Rows from block 3, named by matrix and row number. Rows with one number belong to one channel. Each number is 128 + 32 x the weight over its row's rms, rounded and kept within 0 to 255. All counts start at 0. Numbers have three digits each. After the name is the row's rms in percent of the matrix's.
# convs1: 3x3 conv (model.blocks.3.convs.1.weight, 48x48x3x3), inputs 7-13, a 3x3 kernel for each
# convs2: expand pointwise conv (model.blocks.3.convs.2.weight, 192x48x1x1, transposed), outputs 64-127
convs1.0 098:204174148165183158116138148145089088137113103167153168107126114093105133075092087105078088118118124096156154066072154052070145070110163131079094129119117088082101132148122135108071110140088
convs1.1 099:166156159186143156142120139111129143107136072093081049118146127154125081194159150139102121125123182129177226140128144160105102216127081139123184134136151110097089095116119116116117115121106
convs1.2 102:157143063175141071178196146164109086155077101185125142087091144073145208048159198112137150168118143095055075214120077212068078173105062093105128153135123127095101161118095178099070205137092
convs1.3 095:151132085142126153148160221171164124131163109052117084133139130126149130123108128115124142141135103127130139111102159104124162102091135168157153178144166187152168098106106121127100130066067
convs1.4 100:115104086125124100110100083117144146144149107129135126140138130160148179135171170070133088060075101107125158184096111125138090122136083187184144132159107091156120130117103127139138101174126
convs1.5 101:187188164137107141093096084149102129153123182202175200097164148133095155103128162118128137144117147157125109053071154113148181092149173120100136161169157150163164102148069130163130138189171
convs1.6 102:123114118149086152102060139085113113084094165118149165113142142058131150061135154146182153146173140121128134162054066152063093142108121146126116152096115124117122193150137172098085153102051
convs1.7 096:077080078112093072130111073124143108110121100129099074178185183140121211103144165120131107101103092148138134107123125135152136123061107175127113154160142143137136163116162104089121172109141
convs1.8 102:147138150117148131123101106123114077151146112167132129162116095140128101119105102128157105171154117191181185127126136107122130108093108109109177099094176068108156116108154104156168113135116
convs1.9 097:093087129141128149125119112104187129100147111072126142113090163117127153126118129065109163115175118134122155098171196103163189144168151153116148146122149136126200131177127143168161156183174
convs1.10 102:114102121123128095113141101117116160115122157150110154110148152148135159156145161104126142099131128111142154225154076219147106198167118057106129102149154105138144127102136110132100143089099
convs1.11 097:073091081060069069098090116139101086138140067119116056143134154147079135173135117159128140094091146108085099192126107134108111095110094151131144156135143114111122084100106120091087087106090
convs1.12 097:156179187176129164179133152132170136114119139115094101155123108146096084105101106088143149077103178115135179143139173129139171139114162183199188175145148170129117171189153135172129134132153
convs1.13 100:038056103099106103085090097138155138146143138159147155137122127117114114168178164154121096190133094205182175093141197116106217064122173156190151168174183140152145090156165097114141093092119
convs1.14 104:148164147082129105108097113171195189111116110073035008145156162136130134133115127140147138190150140154182168145124108095130111075115126066107120087126119140118135116134118131145113104112088
convs1.15 101:128134156109063149131109111123122149099088052106126108089055091072106103088082136122131099130087080145162125107128159144130124106106135098094152116137156114113173166145146136113103148104089
convs1.16 098:085115128107153102109156115033085144088094197111150144120122082159128070111110070156128127179104076091092067111156073120126122087105088162144136137154152143145148234132142222139123187109130
convs1.17 106:188104044194134113167103091084099143141157138096119174130102078118123079163107104135127198089114173139142186178102093155085123130103126144116148138142127163106133109113113114115126126135136
convs1.18 104:139130117105137098080073043171203169155160127122069084135171143101160150102136120034000023116113076207204173111160149111103180095098174160175169132130133097087117147138128124093118108111132
convs1.19 101:148183111130178110112143110096163166086162119098108115124164168102144139093105107131129133186186118190138121124135168079170177107135201114133107125121098104140085106087145131101121150099137
convs1.20 103:151192172128119134087106080159132130153102141139094115124080107112094104124133168065075116076124102120169117235121146113138165123124137136103110147067103147132110148151152120146122110132104
convs1.21 102:099118189121058211124153202161137122142091095121071109128140101151110120168176140135143102153189126095111095115083167117093121094127177064088108091093115089141133119125123132144158102102164
convs1.22 101:170132112120145102131098078103094069120085116110105153170196107113135120118097082145171132162090141137147091105105109139099116135104084131097091143099109129086117162125105139135110204182154
convs1.23 095:097083107141121078115134107123078078125092131125132101173180146169117145189169173162143141163141147107105109104114182115132185136110176121124176099118172149152174118119162116140160124130130
convs1.24 097:105130156133150209200173225170099162143109117112122080158168211196197215165186196138184150139138124156188163131095124127114127070044099104125111121150123131136132138130107137128132107138124
convs1.25 093:149123130126166102119141101122095100107155130121118158167166167146157140187179191179223135123151204139178155125107117149115124156132083116104116122157129138125090142115119127138178141139136
convs1.26 101:107138162122110127085140149129127090143082044187155112161158107138163114179205155144122160080098131087107169048100159102148119125129185134143155166180161108119120132173165123146136103147155
convs1.27 106:098112118107103100092091097143183190080110112102109066124122113143140140105105081150126099155098094179124118149120113118124142145119102176115144145111081166119135094070133105112100094094129
convs1.28 104:120111153130153137116156144139115133121106135109084118129142132176125082158111037094125174065163192034131140124139156135148109168111098150142128122123082141138093172100102199159109130114123
convs1.29 103:144136144147136157125122127037072105091142108095112128138131155125141144111116172121158178161194149116110119144068093104110081105122113055086083130109130175161140137094112125130145166155154
convs1.30 097:081130152102133101124141151128136141120061083093082119139141108170147130124129160068072123061116115099096099201109043134120106081123122127102127137110128116121134134136161100114156153152166
convs1.31 105:121131161131158147118126105071041050135140152139143181123120086140128111110150100126174161063137148084103095139147121170161118142151134112142131123138134099113081097115115117109152118105150
convs1.32 100:124104152097167149108165178160069079214105103213199121139238203116176165052090129086117091131103100154129134102118195127099200054068151147168127127151130161164162158130135138099080185115141
convs1.33 097:096071077076125094074105114147154125110192119108150162110112099094110081108166154147133089119141140074147129051095189073181174085106158122079071096119072123094054132163103092173130100140119
convs1.34 096:097121131068105065095101090062114148091160160133097072124090134151119137188189153112109123131135140099131129111139145161119096191141108133159127143146123144131127112124126107101113106136147
convs1.35 100:066113136108085115121161177137162181115140167099171209102140144095145131123168174132102148125082116101104164044123137078112106118121097083125121121144143145146125232150126175089090189082093
convs1.36 102:108169225095119195111075145106143168087130163075115183153130128120113118129138140095118102164135135117095078125155206107104153080042146098141109090162125126117101083125111100139206067091173
convs1.37 103:083072080107089078097074115103117093151148125144150094171160151108109145085116148095117098116132114191162125104103144149119173118167167153129136160130123138155108179172171145130118176192132
convs1.38 097:154160165170123117133126147141107145155116139134058086167130178121122146161139138112119111137129175152176159123112093128147103176104108109083083131126112126156103125142115101090149101134144
convs1.39 102:138152179141115152110109111100096114130100164182175201117113157114129092134107081191202188149135133121078095155152121168136096186126075157135153130126154153167184160158146120142163116166145
convs1.40 104:107129122136144151141187170188165164158094138162138089113044083122119170139152155088155134060148142085158161140156158094118177106094134154102121166145141127146153128117084112094100104115097
convs1.41 100:110139123123122140096078102143188169155133099099077050144161167118132165143106103186185151175108155140096050081100154138117117131131132156129128125142095144112111116103108136116115123105115
convs1.42 097:077076116074106087099101092123138151148149102129158120116133140116168134091130152111140141112124133143151155170114138107128124110125135108115133124127144109126156162150087135112073097107085
convs1.43 103:141081104117076116173169170186172139122116090103124070142111129135134182173124109127138174075103103110114123091050156118065178061083165137159185112124153129150144118130115064135105089071109
convs1.44 095:126118129160141101210152183080095124114124125091082136131095097096133097061090081109185149097111104133167184149120075146093081150109128155171164176157177174216199125135111118095085080105065
convs1.45 100:120128160156169168179140179070101119116128139169166113086089070079094116094149113055090084138128126145118161134149094150189133063158180094137136119170155139168158116113136134142173107135151
convs1.46 096:145126116152112130129142113097161173073117134091067108077065067064077077071066052118102150101076115120084101144145113117124121130125145126159145137143135080087098108095108154117132154090066
convs1.47 095:092106108086131116126125129148115134137100153144102124140149149109156116105087081112175122116159147092110090112142141088145117091114177121150096153152120142150126136129169175134198134115164
convs2.0 107:096076180141100082108106150128118111118139133127105146094089078162076111123085147091188057163100099068135202162128125157179194156131078159122097143060128093145151169126158128089125106110147133
convs2.1 097:127151102116151115150122146129131130103061081142095091140078161070146132108076093140157170130179138103110171096127202129202099065148155124134157148165144080103126114167116110104149123140142172
convs2.2 100:082069129118135121123164109150135167175147160124117146146178166138116088201168132084081103122180100097170160140084140162131132139055140111097090134080152087085119140144113132108110139129172097
convs2.3 097:161117113082106148171225127061180097087150153100110113156096104096103148070082153153149090178120177175163169114129153100085158155124113160111132107164137179162162111129133120088136144193115126
convs2.4 099:123124149150110066159115121065137129154119132165124133133097083153085072134160128092142135098169094120097124141114143134134141116163165163115106116099175120101183076184119082137125136167112134
convs2.5 099:105099146106111150147116125171105120088157066190090143104162141098063106163175142129147146127176123138110113105099121093117080112119119109086117091129147116254157123146066084104181198072096114
convs2.6 110:154090106125097151119101155161115126127102092133189147099103122125105134085073065114110108148120122168080134191140056198076067115146134146113127197168100139110120142122094115189080177161172099
convs2.7 099:085136092114104117142141066115145100169118168155183083165095110156099189126134168160105111168129131153130150138173104122194076110185086117148133123104132161114136125132124120174157089165183151
convs2.8 105:111115097083103135090121160068079109106164184205134129181155179145114119112127116101089113155114169091122130143089068188100112166087152074090189131130137153136112157162097117161129131176088167
convs2.9 106:127081132086208128129140150113108097149136141220109137183117118151138100116155162097119146181144097114150144119079067192123122164122140126157132088129080118134172103166100182105128101138213128
convs2.10 106:124080138107101150134160150163165111095114133111098118099096196132196170100174146093138123137140140106155155097116086148073145100158138154142101153075091142111148172161072126137123130134113124
convs2.11 095:079162124117088127132147142139029118117143186139143123146118162155142160063124083123138094140114120071133168147116159181086124152088108093154150135122087106105131127153143177173095132137172121
convs2.12 102:086110141208136153110113139165124167085148111079114089112149131077162140141139084109084157138118149103067156114107137074122114148123149126162102199086096144196137092138153092137185172147145165
convs2.13 101:147114100156132103103153154113152174160125151133128197133108133067148149119116099169145106120162091138126185067114140135143058116132221161165129104138115134124201175160115119190110172170088141
convs2.14 110:059130102180136130196129093107138155146059126097198155149181171137160119113105145167094132161118084164097154130110126088131079146073157119128186086129080148174122141138141136104123131064129184
convs2.15 095:164103173133169063149129156119107146095110066173093121152087111115129102131151099115159074160087090122106204049113134079135124149124092160102126112111139128186144146142134129133129165125117144
convs2.16 102:172090138121156165171158125092142155087111172142104119143143164161104156174117142087179136080066109154118115123134129140089169140121155092087131137134100149106122116131157185115176224090125130
convs2.17 103:125189090146195129095154069123130115105083085121105153158157143145184172186176137174157119066126116205126130125122159109126157164122073127100117174132096113099107133144123095121142088140144178
convs2.18 100:113135124115117147134148157098081118095151088147109122166103161195120128147124174166154102172119135144125099136099116160064155169159135112131124105167095120118165132097172129108101113123167236
convs2.19 098:150124135154179103127237147106100115091139108080124123112154094125094134166123116100165157133102122149143158149191124119094117139155127200102158166104118113139178155186131099120174132131150096
convs2.20 096:125120142152104177073172170122087164092167146122108149100106108129116121173083107098057127099125183095200103140096120105139177174161106094112143143160135211161158142112148075137094086155167115
convs2.21 103:139129107133089122121171115137153101105123127094147120101124112195123125121133155136163140190128095083220157131124123128063129080143121123116092134107149068156119141147122115173132139091074137
convs2.22 099:149150123106123130150153104127124083185120131161150177135168150174139106170102099130176128097133096123072154237156093154153121133083157106090132083117077123121155225121111173112169087133138156
convs2.23 096:117171071135107139079130142103123095088141097138101159083135119102113192086142196141146095153098176121102127093091107094099199146129140108129168132127129157076137119116092117146131191148130156
convs2.24 095:127139157096094081173097145177171174111179127143128147081101104140111139101101083132091121108148083138094179099170152067168125150136083086099156159194186075123124113127152167134117122155114161
convs2.25 107:180149108051076120132082179152198061122085092189173104100090134116083105113156075104089108128148128141110148131158086122148127104158111169160158159140083060080125179162117129147147129184125096
convs2.26 105:175095099172089164110062172124097122133054104145107122119099102159115126130137107102141138126116105151062109113134156126114144151111146087096099112119167147178137151127095143162105122150143104
convs2.27 096:138109115147071171104215164162123118098110095159139112112119153103131098154100150182108105088108134106118106159108136115142129144087089048094127095140132166182170165117097080128108137115210154
convs2.28 102:098082108139134068151113152109127126079126094196164077104119077106190145147128069116148154136098143106148148087160141119131095095139165166115094171180151152114112113140110079131137139167114089
convs2.29 094:065146111127136097186188118133105176128082122174129118154120105162153144101121161078087239118150132163149164117115076068153143111153143122155152152145108121134149112113160155155091143116072175
convs2.30 101:106071163106143197150101148118191174134134134139136141098150180160155123144165069114144085171069114147143120125127100141145161121168178120114103099091101099093108123149138139188154127057080113
convs2.31 104:184161127138107142114132167090085192173093099123129115118129115149131126132102180187115123120124098154150099139092151134075100135086140112082138125113116123150136115169173151095081233078131151
convs2.32 097:181172096102109168135085140140092122180062200148101127120155183106203157139079100104138151146160133063144106138101107182147131188134127129169103127134098184145140094074096123150177155112166137
convs2.33 102:138109137145075040105108172075162133161160099095071083084083104107135090169148150132119088157137096091156107119124131058163130165086139082123089152141121153129121146182150147117076135109113103
convs2.34 098:091149192106094152115157109115163157144125112158146131114157140113235124078137174168059128047107192076132136152139151142099159165161099101139110144059177138117071151092096127124136115118180137
convs2.35 104:129092076096100112132136115132150104142090164132093085110135106132115117110153133146160115120126134115111088232144128158128117123107115124125167138210171182123134111156189114143124086142138137
convs2.36 097:143157085111092117110181118085115100140130108074084164156115121150121085169162183068097110087142114162143117109126114114131156113161117160144136160102130085119123168158108154071095104130102080
convs2.37 091:175108112101133154060136162078108087103094122139125115170122126201121148178156135106171129063134091131115150139170175104167153202127101134132122130086095191104161097197132120093139130161107153
convs2.38 098:067147089131155138185137159150139141126162161121153187191130174125127088100108143176088151092186129137090106105139090100112128180142141155123187114127098115183139110081140143072092127164103085
convs2.39 111:165109140106109124130087141120124186141072124128101179149125122108106085101075174116142104097088133189132122171139179105116144081106119108088100121107054148154125060116137113134163149117087168
convs2.40 095:089101179114181116158082214153090093161130180149202151147194107136110092142110138111156106145081104124129113093109085151085139131128189165094136119154197168134154124114152163178142128114120154
convs2.41 082:088107099149101153163136133119113154147143110088116142119070156098120162157089115098083155076109117128141134145138106117117127086069123103057072141101133131164155119137146091141128129136110170
convs2.42 096:126091115165126113116120079073131135161183074140090187149117141131146127133094166127151098115105205126095113126180122149159090088193130177121115152123077139110102087101183126106085097113097141
convs2.43 103:141110116117095163147183141139166130155115147121150120173146127061120109154188105069166095140097116173115040122081069054112097152068101161114174134084109101122157157130130162128117147108087111
convs2.44 103:137186083087137174093081113064164134124159090152095124071132104065134084083141095152138108147099137101130096138087105121177101121108145167097113131105135108157169102105090149152147105145097107
convs2.45 093:143140145161070125141119104117124114117102179197134122155174113129131108101092151122137160182160092131172088172070096092125125184116137121073144162137114136099105144111146146129101184160153139
convs2.46 098:138059110132151130094088013117173162147141087145124119102134123150086121154134134113128156135165104089113100143152079106120110135166109134136200158170086143158075132087139081152103095140064153
convs2.47 095:176115120104104131066100141110090161104134109135065102151088073100107119175145164116121143120145129107149147057114147174055105108153116097172127099163094174125084127108141149114092110126134144