A small multi-label image tagger, trained from scratch.
Training: 8200 steps, batches of 256.
Rows from block 6, named by matrix and row number. Each number is 128 + 24 x the weight over its row's rms, rounded and kept within 0 to 255. All counts start at 0. After the name is the row's rms in percent of the matrix's.
# convs1: 3x3 conv, stride 2 (model.blocks.6.convs.1.weight, 72x72x3x3), inputs 30-35, a 3x3 kernel for each
convs1.9 098 [107 129 112 129 138 132 131 137 144 110 142 153 153 140 134 135 139 132 124 123 117 102 108 108 107 102 115 101 154 178 157 143 177 191 193 203 114 130  99 107 168 119 123 103  79 103 121 109  98 101 125  92 118 101]
convs1.10 101 [129 128 135 121 139 141 101 140 126 163 150 154 150 142 141 128 131 136  67  90 129  78  95 119 160 161 155 130 149 139 123 142 143 134 165 164 142 131 113 135 125 130 150 140 157  81  92 121 107 102 119 102 114 144]
convs1.11 104 [118 113 125 148 141 134 160 116 139 147 142 117 145 111 122 145 113 138 131 124 158 130 123 125 127 131 157 122 113 129 136 109 110 178 153 133 164 174 181 116  75 152 137 126 159 159 137 155 144 109  81 115  81  73]
convs1.12 099 [ 51  82 103  90 135 128  48  90 106 145 129 145 140 127 129 129 130 124 124 114 144 108 140 124 125 121 126  90 107 130  99 108 149  98 123 163 136 124 146 149 111 127 190 141 137 111 102 108 106 144 117  80 118  88]
convs1.13 099 [147 128 147 168 146 158 148 149 174 137 111 139 136 163 121 143 153 122 103 109  95 131 131 130 153 147 132 135 155 155 123 125 132 138  92 137 125 132  98 133 123  89 182 177 171 164 145 184 163 145 199 154 179 202]
convs1.14 100 [133 131 180 118 112 153  99 122 155 107 138  94 109 147 122 109 116  73  90 107 109 128 143 121 114 117 124  91 100 114 106  73 133 121 118 133 141 177 153 165 160 152 156 166 152  95 113 110 114 115 125 117 103  69]
convs1.15 101 [147 124 128 127 167 110 121 137 120 147 145 145 149 142 131 144 160 147 101 141 139 123 136 103 121 124 119  87 104  95 113 131 113 152 159 146  85  99 116 114 155 119 102 100 109 128 110 122 154 154 131 108 126 102]
convs1.16 101 [119 156 168 128 150 190 138 144 191 158 142 153 156 142 134 162 145 164 150 137 104  96 116  93 105 109 102  79  85 123  93 106 121 147 140 163 111 117  99 124 141 117 122 109  97 154 120 121 133 156 145 163 156 161]
convs1.17 099 [139 124 136  97 151 165 115 133 117 115 135 117 131 132 131 134 134 113 120 142 177 106 110 179 132 151 207 140 181 172 151 150 141 139 149 135 121 123 103 114  90 110 105 126 125 150 126 105 110 112 138  99 109 100]
convs1.18 099 [118 157 143 112 138 110 104 119 129 197 183 173 166 149 167 125 135 156  88  95 103 119 125 118 109 103 109 134 125 116 131 133 120 116 128 111 158 170 179 137  85 160 202 180 178 113 110 134 108 100 105 109  91  94]
convs1.19 098 [136 133 135 126 140 115 152 136 163 137 132 119 145 183 140 110 130 139 180 165 156 148 158 143 128 124 132 101 108 127  95 110 107  81 110  95 165 156 137 163 171 147 151 158 130 136 135 139 130 137 132 127 104 124]
convs1.20 102 [146 148 128 165 136 105 174 166 109 116  77 102 128 103 114 173 159 167 131 108 119 127 125 107 146 133 135  77 125  96 131 137 116 107 115 113  93 101 148 126 105 122 153 153 168 105 140 105 143 109 112 157 145 138]
convs1.21 100 [171 154 118 174 136 132 149 137 103 154 138 144 142 143 134 151 157 159 132 157 175 138 110 144 141 143 125 163 157 145 159 132 142 181 177 171 129  95 107 157 131 145 132 135 136 136  99 117 165  72  96 179 130 159]
convs1.22 100 [138 155 147 103 110 123 112 140 113 118 152 115 114 148  98  99 129 123 118 117 162 140 114 150 134 149 137 126 141 126 130  99 122 119 126 152 121 137 143 118 122 166  93 109 108 127 123 131 138 142 126 174 173 178]
convs1.23 102 [130 124 132 122 125 143  96 122 120 151 162 164 130 131 127 110 152 107 172 150 150 167 150 174 151 137 152 119  91 122 107 114  98  68  93 106 199 187 187 140  75 134 132  92 108 186 160 161 146 145 153 110 142 164]
convs1.24 101 [167 154 137 156 143 161 142 135 116 132 105 113 127 121 128 132 122 135 107 113  99 107 145  95 108  92  92 112 115 143 110 134 125 111 150 152 142 149 130 104 124  94 112  86 106 128 132 133 125 141 140 128 122 116]
convs1.25 098 [132 161 135 160 134 149 138 153 149 113 126  92 115 105 110 171 201 198 109 102 131 124 131 110 125 137 119 117  84 109 117 124 143 113 103 138 138 116 127 101 105 109  84  83 102  88  92  87 148 108 109 141 116 134]
convs1.26 098 [117 112 109 111 132  93 127 140 132 123 132 135 111 121 122  84  88 121 141 147 131 132 107 131 126 130 122 118 115 132 118 126 136 115 133 165 127  94 121 102  95 117 141 144 159 147 142 178 127 129 160 123 139 129]
convs1.27 100 [136 135 152 135 147 139 128 113 140 157 168 144 128 136 128  95 130 112  80  98 120  89 118 124 118 121 127 169 194 171 157 155 142 161 164 158 150 155 129 151 135 128 143 121 146 129 151 164 104 125 129 119 137 123]
convs1.28 103 [167 136 143 151 183 150 150 145 118 120 133 100 138 116 120 147 111  98 111 124 103  97 133 102 115 111 136  98  62  54  84  76  91 121 128 138 127 160 131 158 140 157 142 152 122 165 136 111 114  89  91  98  89  70]
convs1.29 099 [135 126 105 129 112 115 118 119 121 130 113 109 165 136 142 176 166 130 130 134 128 141 119 147 126 163 160  96  87  99 127 103  96 132 140 124 143 115  90 151 124 136 140 158 145 152 128 156 148 118 165 156 137 159]
convs1.30 098 [147 147 148 183 165 141 154 150 131 135 100 138  90  76 111  95  69 108 123 138 153 122  79  93 103 134 136 127  96  92 128 147 122 136 147 140 137 173 154 116  94 149 141 151 155 143 117 140 100  97  70  90 112  99]
convs1.31 097 [ 65 103  81  95 123 113  76 105  77 136 112  78 110 111  85 100 108  54 131 159 146 128 132 149 131 150 139 147 144 137 150 152 115 151 157 114 132 188 159 139 171 153 135 139 149 132 119 158  89 119 100 106 111 114]
convs1.32 100 [111 132 120 109 152 145 121 129 118 132 144 120 136 163 117 131 167 112 101 113 104 102 118 101  72  90 103 151 140 148 175 137 162 178 179 164 127 127 109 135 163 140 149 162 125 167 149 139 145 141 118 142 145 128]
convs1.33 101 [104 135 113 107 151 149  88 125 126  87 106  89 146 139 133 151 136 145 149 116 124 120 134 135 130 120 136  98 125 141  62 107 108  99  98 118 150 124 102 132 143  91 142 131 112 149 169 180 140 184 168 126 155 151]
convs1.34 102 [122 119 174 127 112 163 129 139 151  88  83  70 127 152  89 134 124 105 139 129 130 119 136 143 127 129 141 107 146 135 130 117 121 167 127 129 141 146 138 125 140 139 119 136 146 110 126 125 169 166 152 179 154 146]
convs1.35 102 [169 115 144 155 147 165 162 148 169  89 124 134 105 135 134 109 104 125 157 140 127 169 159 145 155 144 140  86  82  97 105 121 134 139 124 117 106  54 100  93 102  92 141 113 151 145 156 141 123 165 127 124 153 129]
convs1.36 101 [117 134 120  98 156 139  67 115 111 129 140 144 125 114 148 128 166 141 124 149 113 158 144 158 161 143 158 104 140 159 101 101 153 102 130 183 137 128 115 136 166 135 183 171 147 141 171 166 152 124 152 142 153 142]
convs1.37 101 [178 158 149 204 158 179 186 161 183  99 117 114 103  92 112 127 120 115 131 138 122 145 140 143 148 145 171 141 153 130 123 137 128 118 135 120 140 143 176 152 136 161 158 164 148 113 128 147 139 114 154 128 145 142]
convs1.38 096 [147 112 103 127 127 137 111 150 132 112 104  95 116 101  86 121  95 125 159 107 136 125 117 110 130 111 111 118 175 116 152 167 112 147 141 119 140 128 129 146 132 130 144 158 167 134 114 105 105 164 123 117 129  99]
convs1.39 099 [109 111 131  95 107 138  80 141 139 121 147 151 138 171 161 137 139 154 116 169 192 142 107 151 131 138 144  97 126 113 113 128 130 151 154 146 160 173 140 150 150 116 130 147 123 152 192 167 145 153 162 145 174 188]
convs1.40 103 [110 142 146 140 163 145 108 124 158 146 146 152 131 105 145 117 115 125 143 172 182 153 134 176 142 127 132  91  96  98 139 152 115 113 133 124 166 192 196 132 117 138 124 130 129 123 126 155 121 102 161 107 114 153]
convs1.41 100 [158 146 123 150 104 116 116  88  95 129 124 123 118 110 127  99 126 122 185 194 173 110 102 146 122  84  93 139 134 142 145 123 132 154 146 118 164 138 163 130 119 153 109 114 122 150 134 163 122  89 110 105 100 105]
convs1.42 102 [112 117 114 105 113 106 114 133 136 128 140 160  74 115 136  99 125 154  87 106 121  91 119 103 101 110 124 133 105 107 160 123 129 157 134 144 113 140 154 124 122 126 103 126  87 132 113 170 150 133 158 160 175 178]
convs1.43 097 [110  95 107 132 146 138 136 153 128  99 106  95 109 128  95 114 105  73 190 157 147 147 153 134 167 145 156 203 198 189 172 109 148 141 128 132 101 136 135 103 125 132 137 107 151  99 112  81 118 107 108 116 123 114]
convs1.44 099 [143 139 134 135 157 106 104 117 102 136 154 144 148 132 114 142 175 142 132 125 101 138 126 125 116 103  80 147 145 154 120 127 117 112 112 121 134 123  82 141 106 121 149 139 169 123 150 130 124 134 123 138 137 118]
convs1.45 098 [131 150 143 137 120 153 105 121 108 134 140 126 127 139 116 131 140 162 118 131 108 132 134 119 121 160 125 131 138 147 149 104 165 145 126 147 172 193 177 175 121 188 148 161 156 142 140 113 105 132  96 112 129  98]
convs1.46 102 [104 119 138 125 121 150 124 116 138 170 175 182 151 124 152 137 145 129  99 106 105 125 127  90 104  93  88 165 172 179 155 114 134 160 135 156 125 138 146 135 114 128 118 125 147 186 168 146 144 118 170 154 140 173]
convs1.47 100 [146 140 139 112  99 124 125 111 137  88 111 104 122 125 112 135 145 114 101 104 118  76  97  97  85  85  88 121 113  92 117 114  87 124  99  89 125 131 120 123 100 135 125 128 119 164 177 161 172 154 134 156 140 128]
convs1.48 102 [221 175 133 204 101 143 172 106 114 190 131 137 174  97 113 166 102  90  96 109 134 118  96 107  96  87 116 151 110  86 157 118  91 125 130 115 155 156 166 123 128 105  88  80 105 195 148 126 139 121 109 127 115  95]
convs1.49 102 [119 127 152 124 121 165 144 160 159  91 103 111 133 158 129 116 142 115 128 113 119 118 113 132 130 139 155 133 118 160 136 132 135 133 144 143  76 108  72 141 118 127 171 177 157 149 164 184 138  94 168 135 143 166]
convs1.50 096 [138 127 146 111 150 131 126 145 141 119 117 126 110 167 106  81  82 105 172 158 129 141 117 116 186 163 153 146 133 142 131 117 146  96 101 112 132 134 134 132 136 118 132 134 147 124 116 119 125 133 137 183 165 168]
convs1.51 097 [102 123 115 115 158 104 101 103 103  80  88 111 110 133 111 116 142 150 148 144 137 143 175 146 113 118 138 200 196 185 166 144 164 175 160 165  92 127 100 109 134  89 107 100  91 123 138 140 123 143 134 134 179 150]
convs1.52 100 [ 90  86 100 106 108 124  94 115 134 122  85 112 118  86 114 119 105 102 161 151 172 145 148 136 178 180 157 115 146 138 107 147 160  94 137 143 132 136 134 124 134 114 162 120 140 148 112 154 160  84 110 165  90 131]
convs1.53 102 [120  96  95 140 110 118 139 149 136 161 166 135 176 176 187 163 173 179 120 111 110 116 123 109 106  86  95 177 157 128 107 159 100 117 126 125 141 110 114 108 115  87 116 104 120 127 148 113 135  99 116 112 145 118]
convs1.54 098 [104  97 145  89 123 145 110 114 142 127  84 112 142 105 130 135 130 143 131 141 148 107 121 115  97 131  98 118 121 137 128 125 149 121 120 116 100 127 108 105  76 118 104  91 116  91  98 105 111 139 158 124 152 142]
convs1.55 098 [139 132 143  94 147 114 117 130 117 133 135 124 107 144 132  92 126  95 156 158 174 118  95 105 107 102  92 145 177 169 159 138 183 120 162 148 131 102  98 127 126  94 168 167 123 147 170 171 110 146 142 106 132 141]
convs1.56 102 [118  94 117 105 129 132 110 147 133 149 135 155  95 101 134 118 108 154 142 136 155 113 104 131 119 142 130 101  91 132  86  95 126 109 133 150 131 143 118 155 107  92 122  85  92 117 116 166  95 114 145 114 144 166]
convs1.57 097 [125 123 133 146 131 140 109 110 135 117 108  83  90 102  98 136 109 109 141 153 157 110 108 131 133 115 122 161 155 144 121  89 113 134 113 103 153 162 154 143 130 153 144 143 135 155 129 153 150 118 165 105  77 117]
convs1.58 106 [141 140 100 156 121 142 126  97  93 155 169 159 126 120 128 103  95 102 119 166 188 142 142 162 115 122 120 125 104 114 141 136 140 168 128 108 118 174 152 158 119 169 126 138 122 149 144 143 143 104 156 152 115 116]
convs1.59 099 [ 92  62  88 133 128 132 131 125 158 142 111 135 135 159 130 140 135 122 152 133 114 130 142 129 125 117 127 154 124 136 105  87 112 110  95 112 130 132 145 158 108 135 155 124 131 140 187 166 128 168 144 134 148 157]
convs1.60 096 [124 146 136 156 122 165 128 128 128 140 155 140 137  96 137 130 105 112 163 156 126 116 134 118 140 141 129 111 136 103 141 107 120 127 157 143 154 142 146 143 130 141 124 128 139 137 144 136 154 121 136 157 157 151]
convs1.61 099 [146 106  71 123 168 114 113 126 136 160 133 145 148 138 151 158 148 153 111 140 146 101 123 103  92 106  88  99 102  93 108 132 128  83 135 138 142 153 144 118 163 128 118 131 127 149 135 104 103 118 118 119 121 133]
convs1.62 097 [131 117 145 143 135 146 109 116 120 129 118 140 143 133 169 155 179 186 147 146 149 157 153 127 125 133 115 127 112  95 139 106 120 117 134 161 110 119 104 125 161 139 113  90 109 155 170 168 157 120 131 148 148 134]
convs1.63 097 [170 180 127 171 150 142 169 172 137 124 157 133 115 112 152 112 149 129 155 130 144 128 123 103  99 100 134 121 110 120 124  77  81 123 142  84 131 140 143 171 155 146 151 151 120 161 151 146 181 120 147 133 131 128]
convs1.64 100 [103 141 108 111 163 117  97 160 140 180 159 165 122 130 116 114 120 136 112  71  99 130 171 110 119 139  85  74 101  92  90 130  98 119 113 127 118 108 109 123 123  82 129 116 126 147 132 145 149 188 184 146 120 157]
convs1.65 102 [114 118 105 152 140 119 155 160 147 127 125 134 131 121 123 151 125 122 169 148 144 123 147 173 147 143 146  95 128  98 118 144 136 134 141 165 128 120  98 119 131  99 143 156 125 100  89  91 128 177 134 118 110 137]
convs1.66 095 [134 117 123 161 112 109 135  93 122 119 132 140 134 145 141 128 119 128 100 129 129 123 150 130 138 108 123 170 131 153 142 108 132 132  94 135 131  87 127 148 135 124 142 122 102  92 120  90 101 136 107  95 105 102]
convs1.67 100 [145 127 135 120  99 109 116 146 117 127 134 153 124 142 137 115 109 106 141 150 169 151 101 166 125 148 153  98 123 116 110 116 120 114 113 128 169 171 158 155 138 125 129 148 110 164 168 154 134 131 134 129 112 102]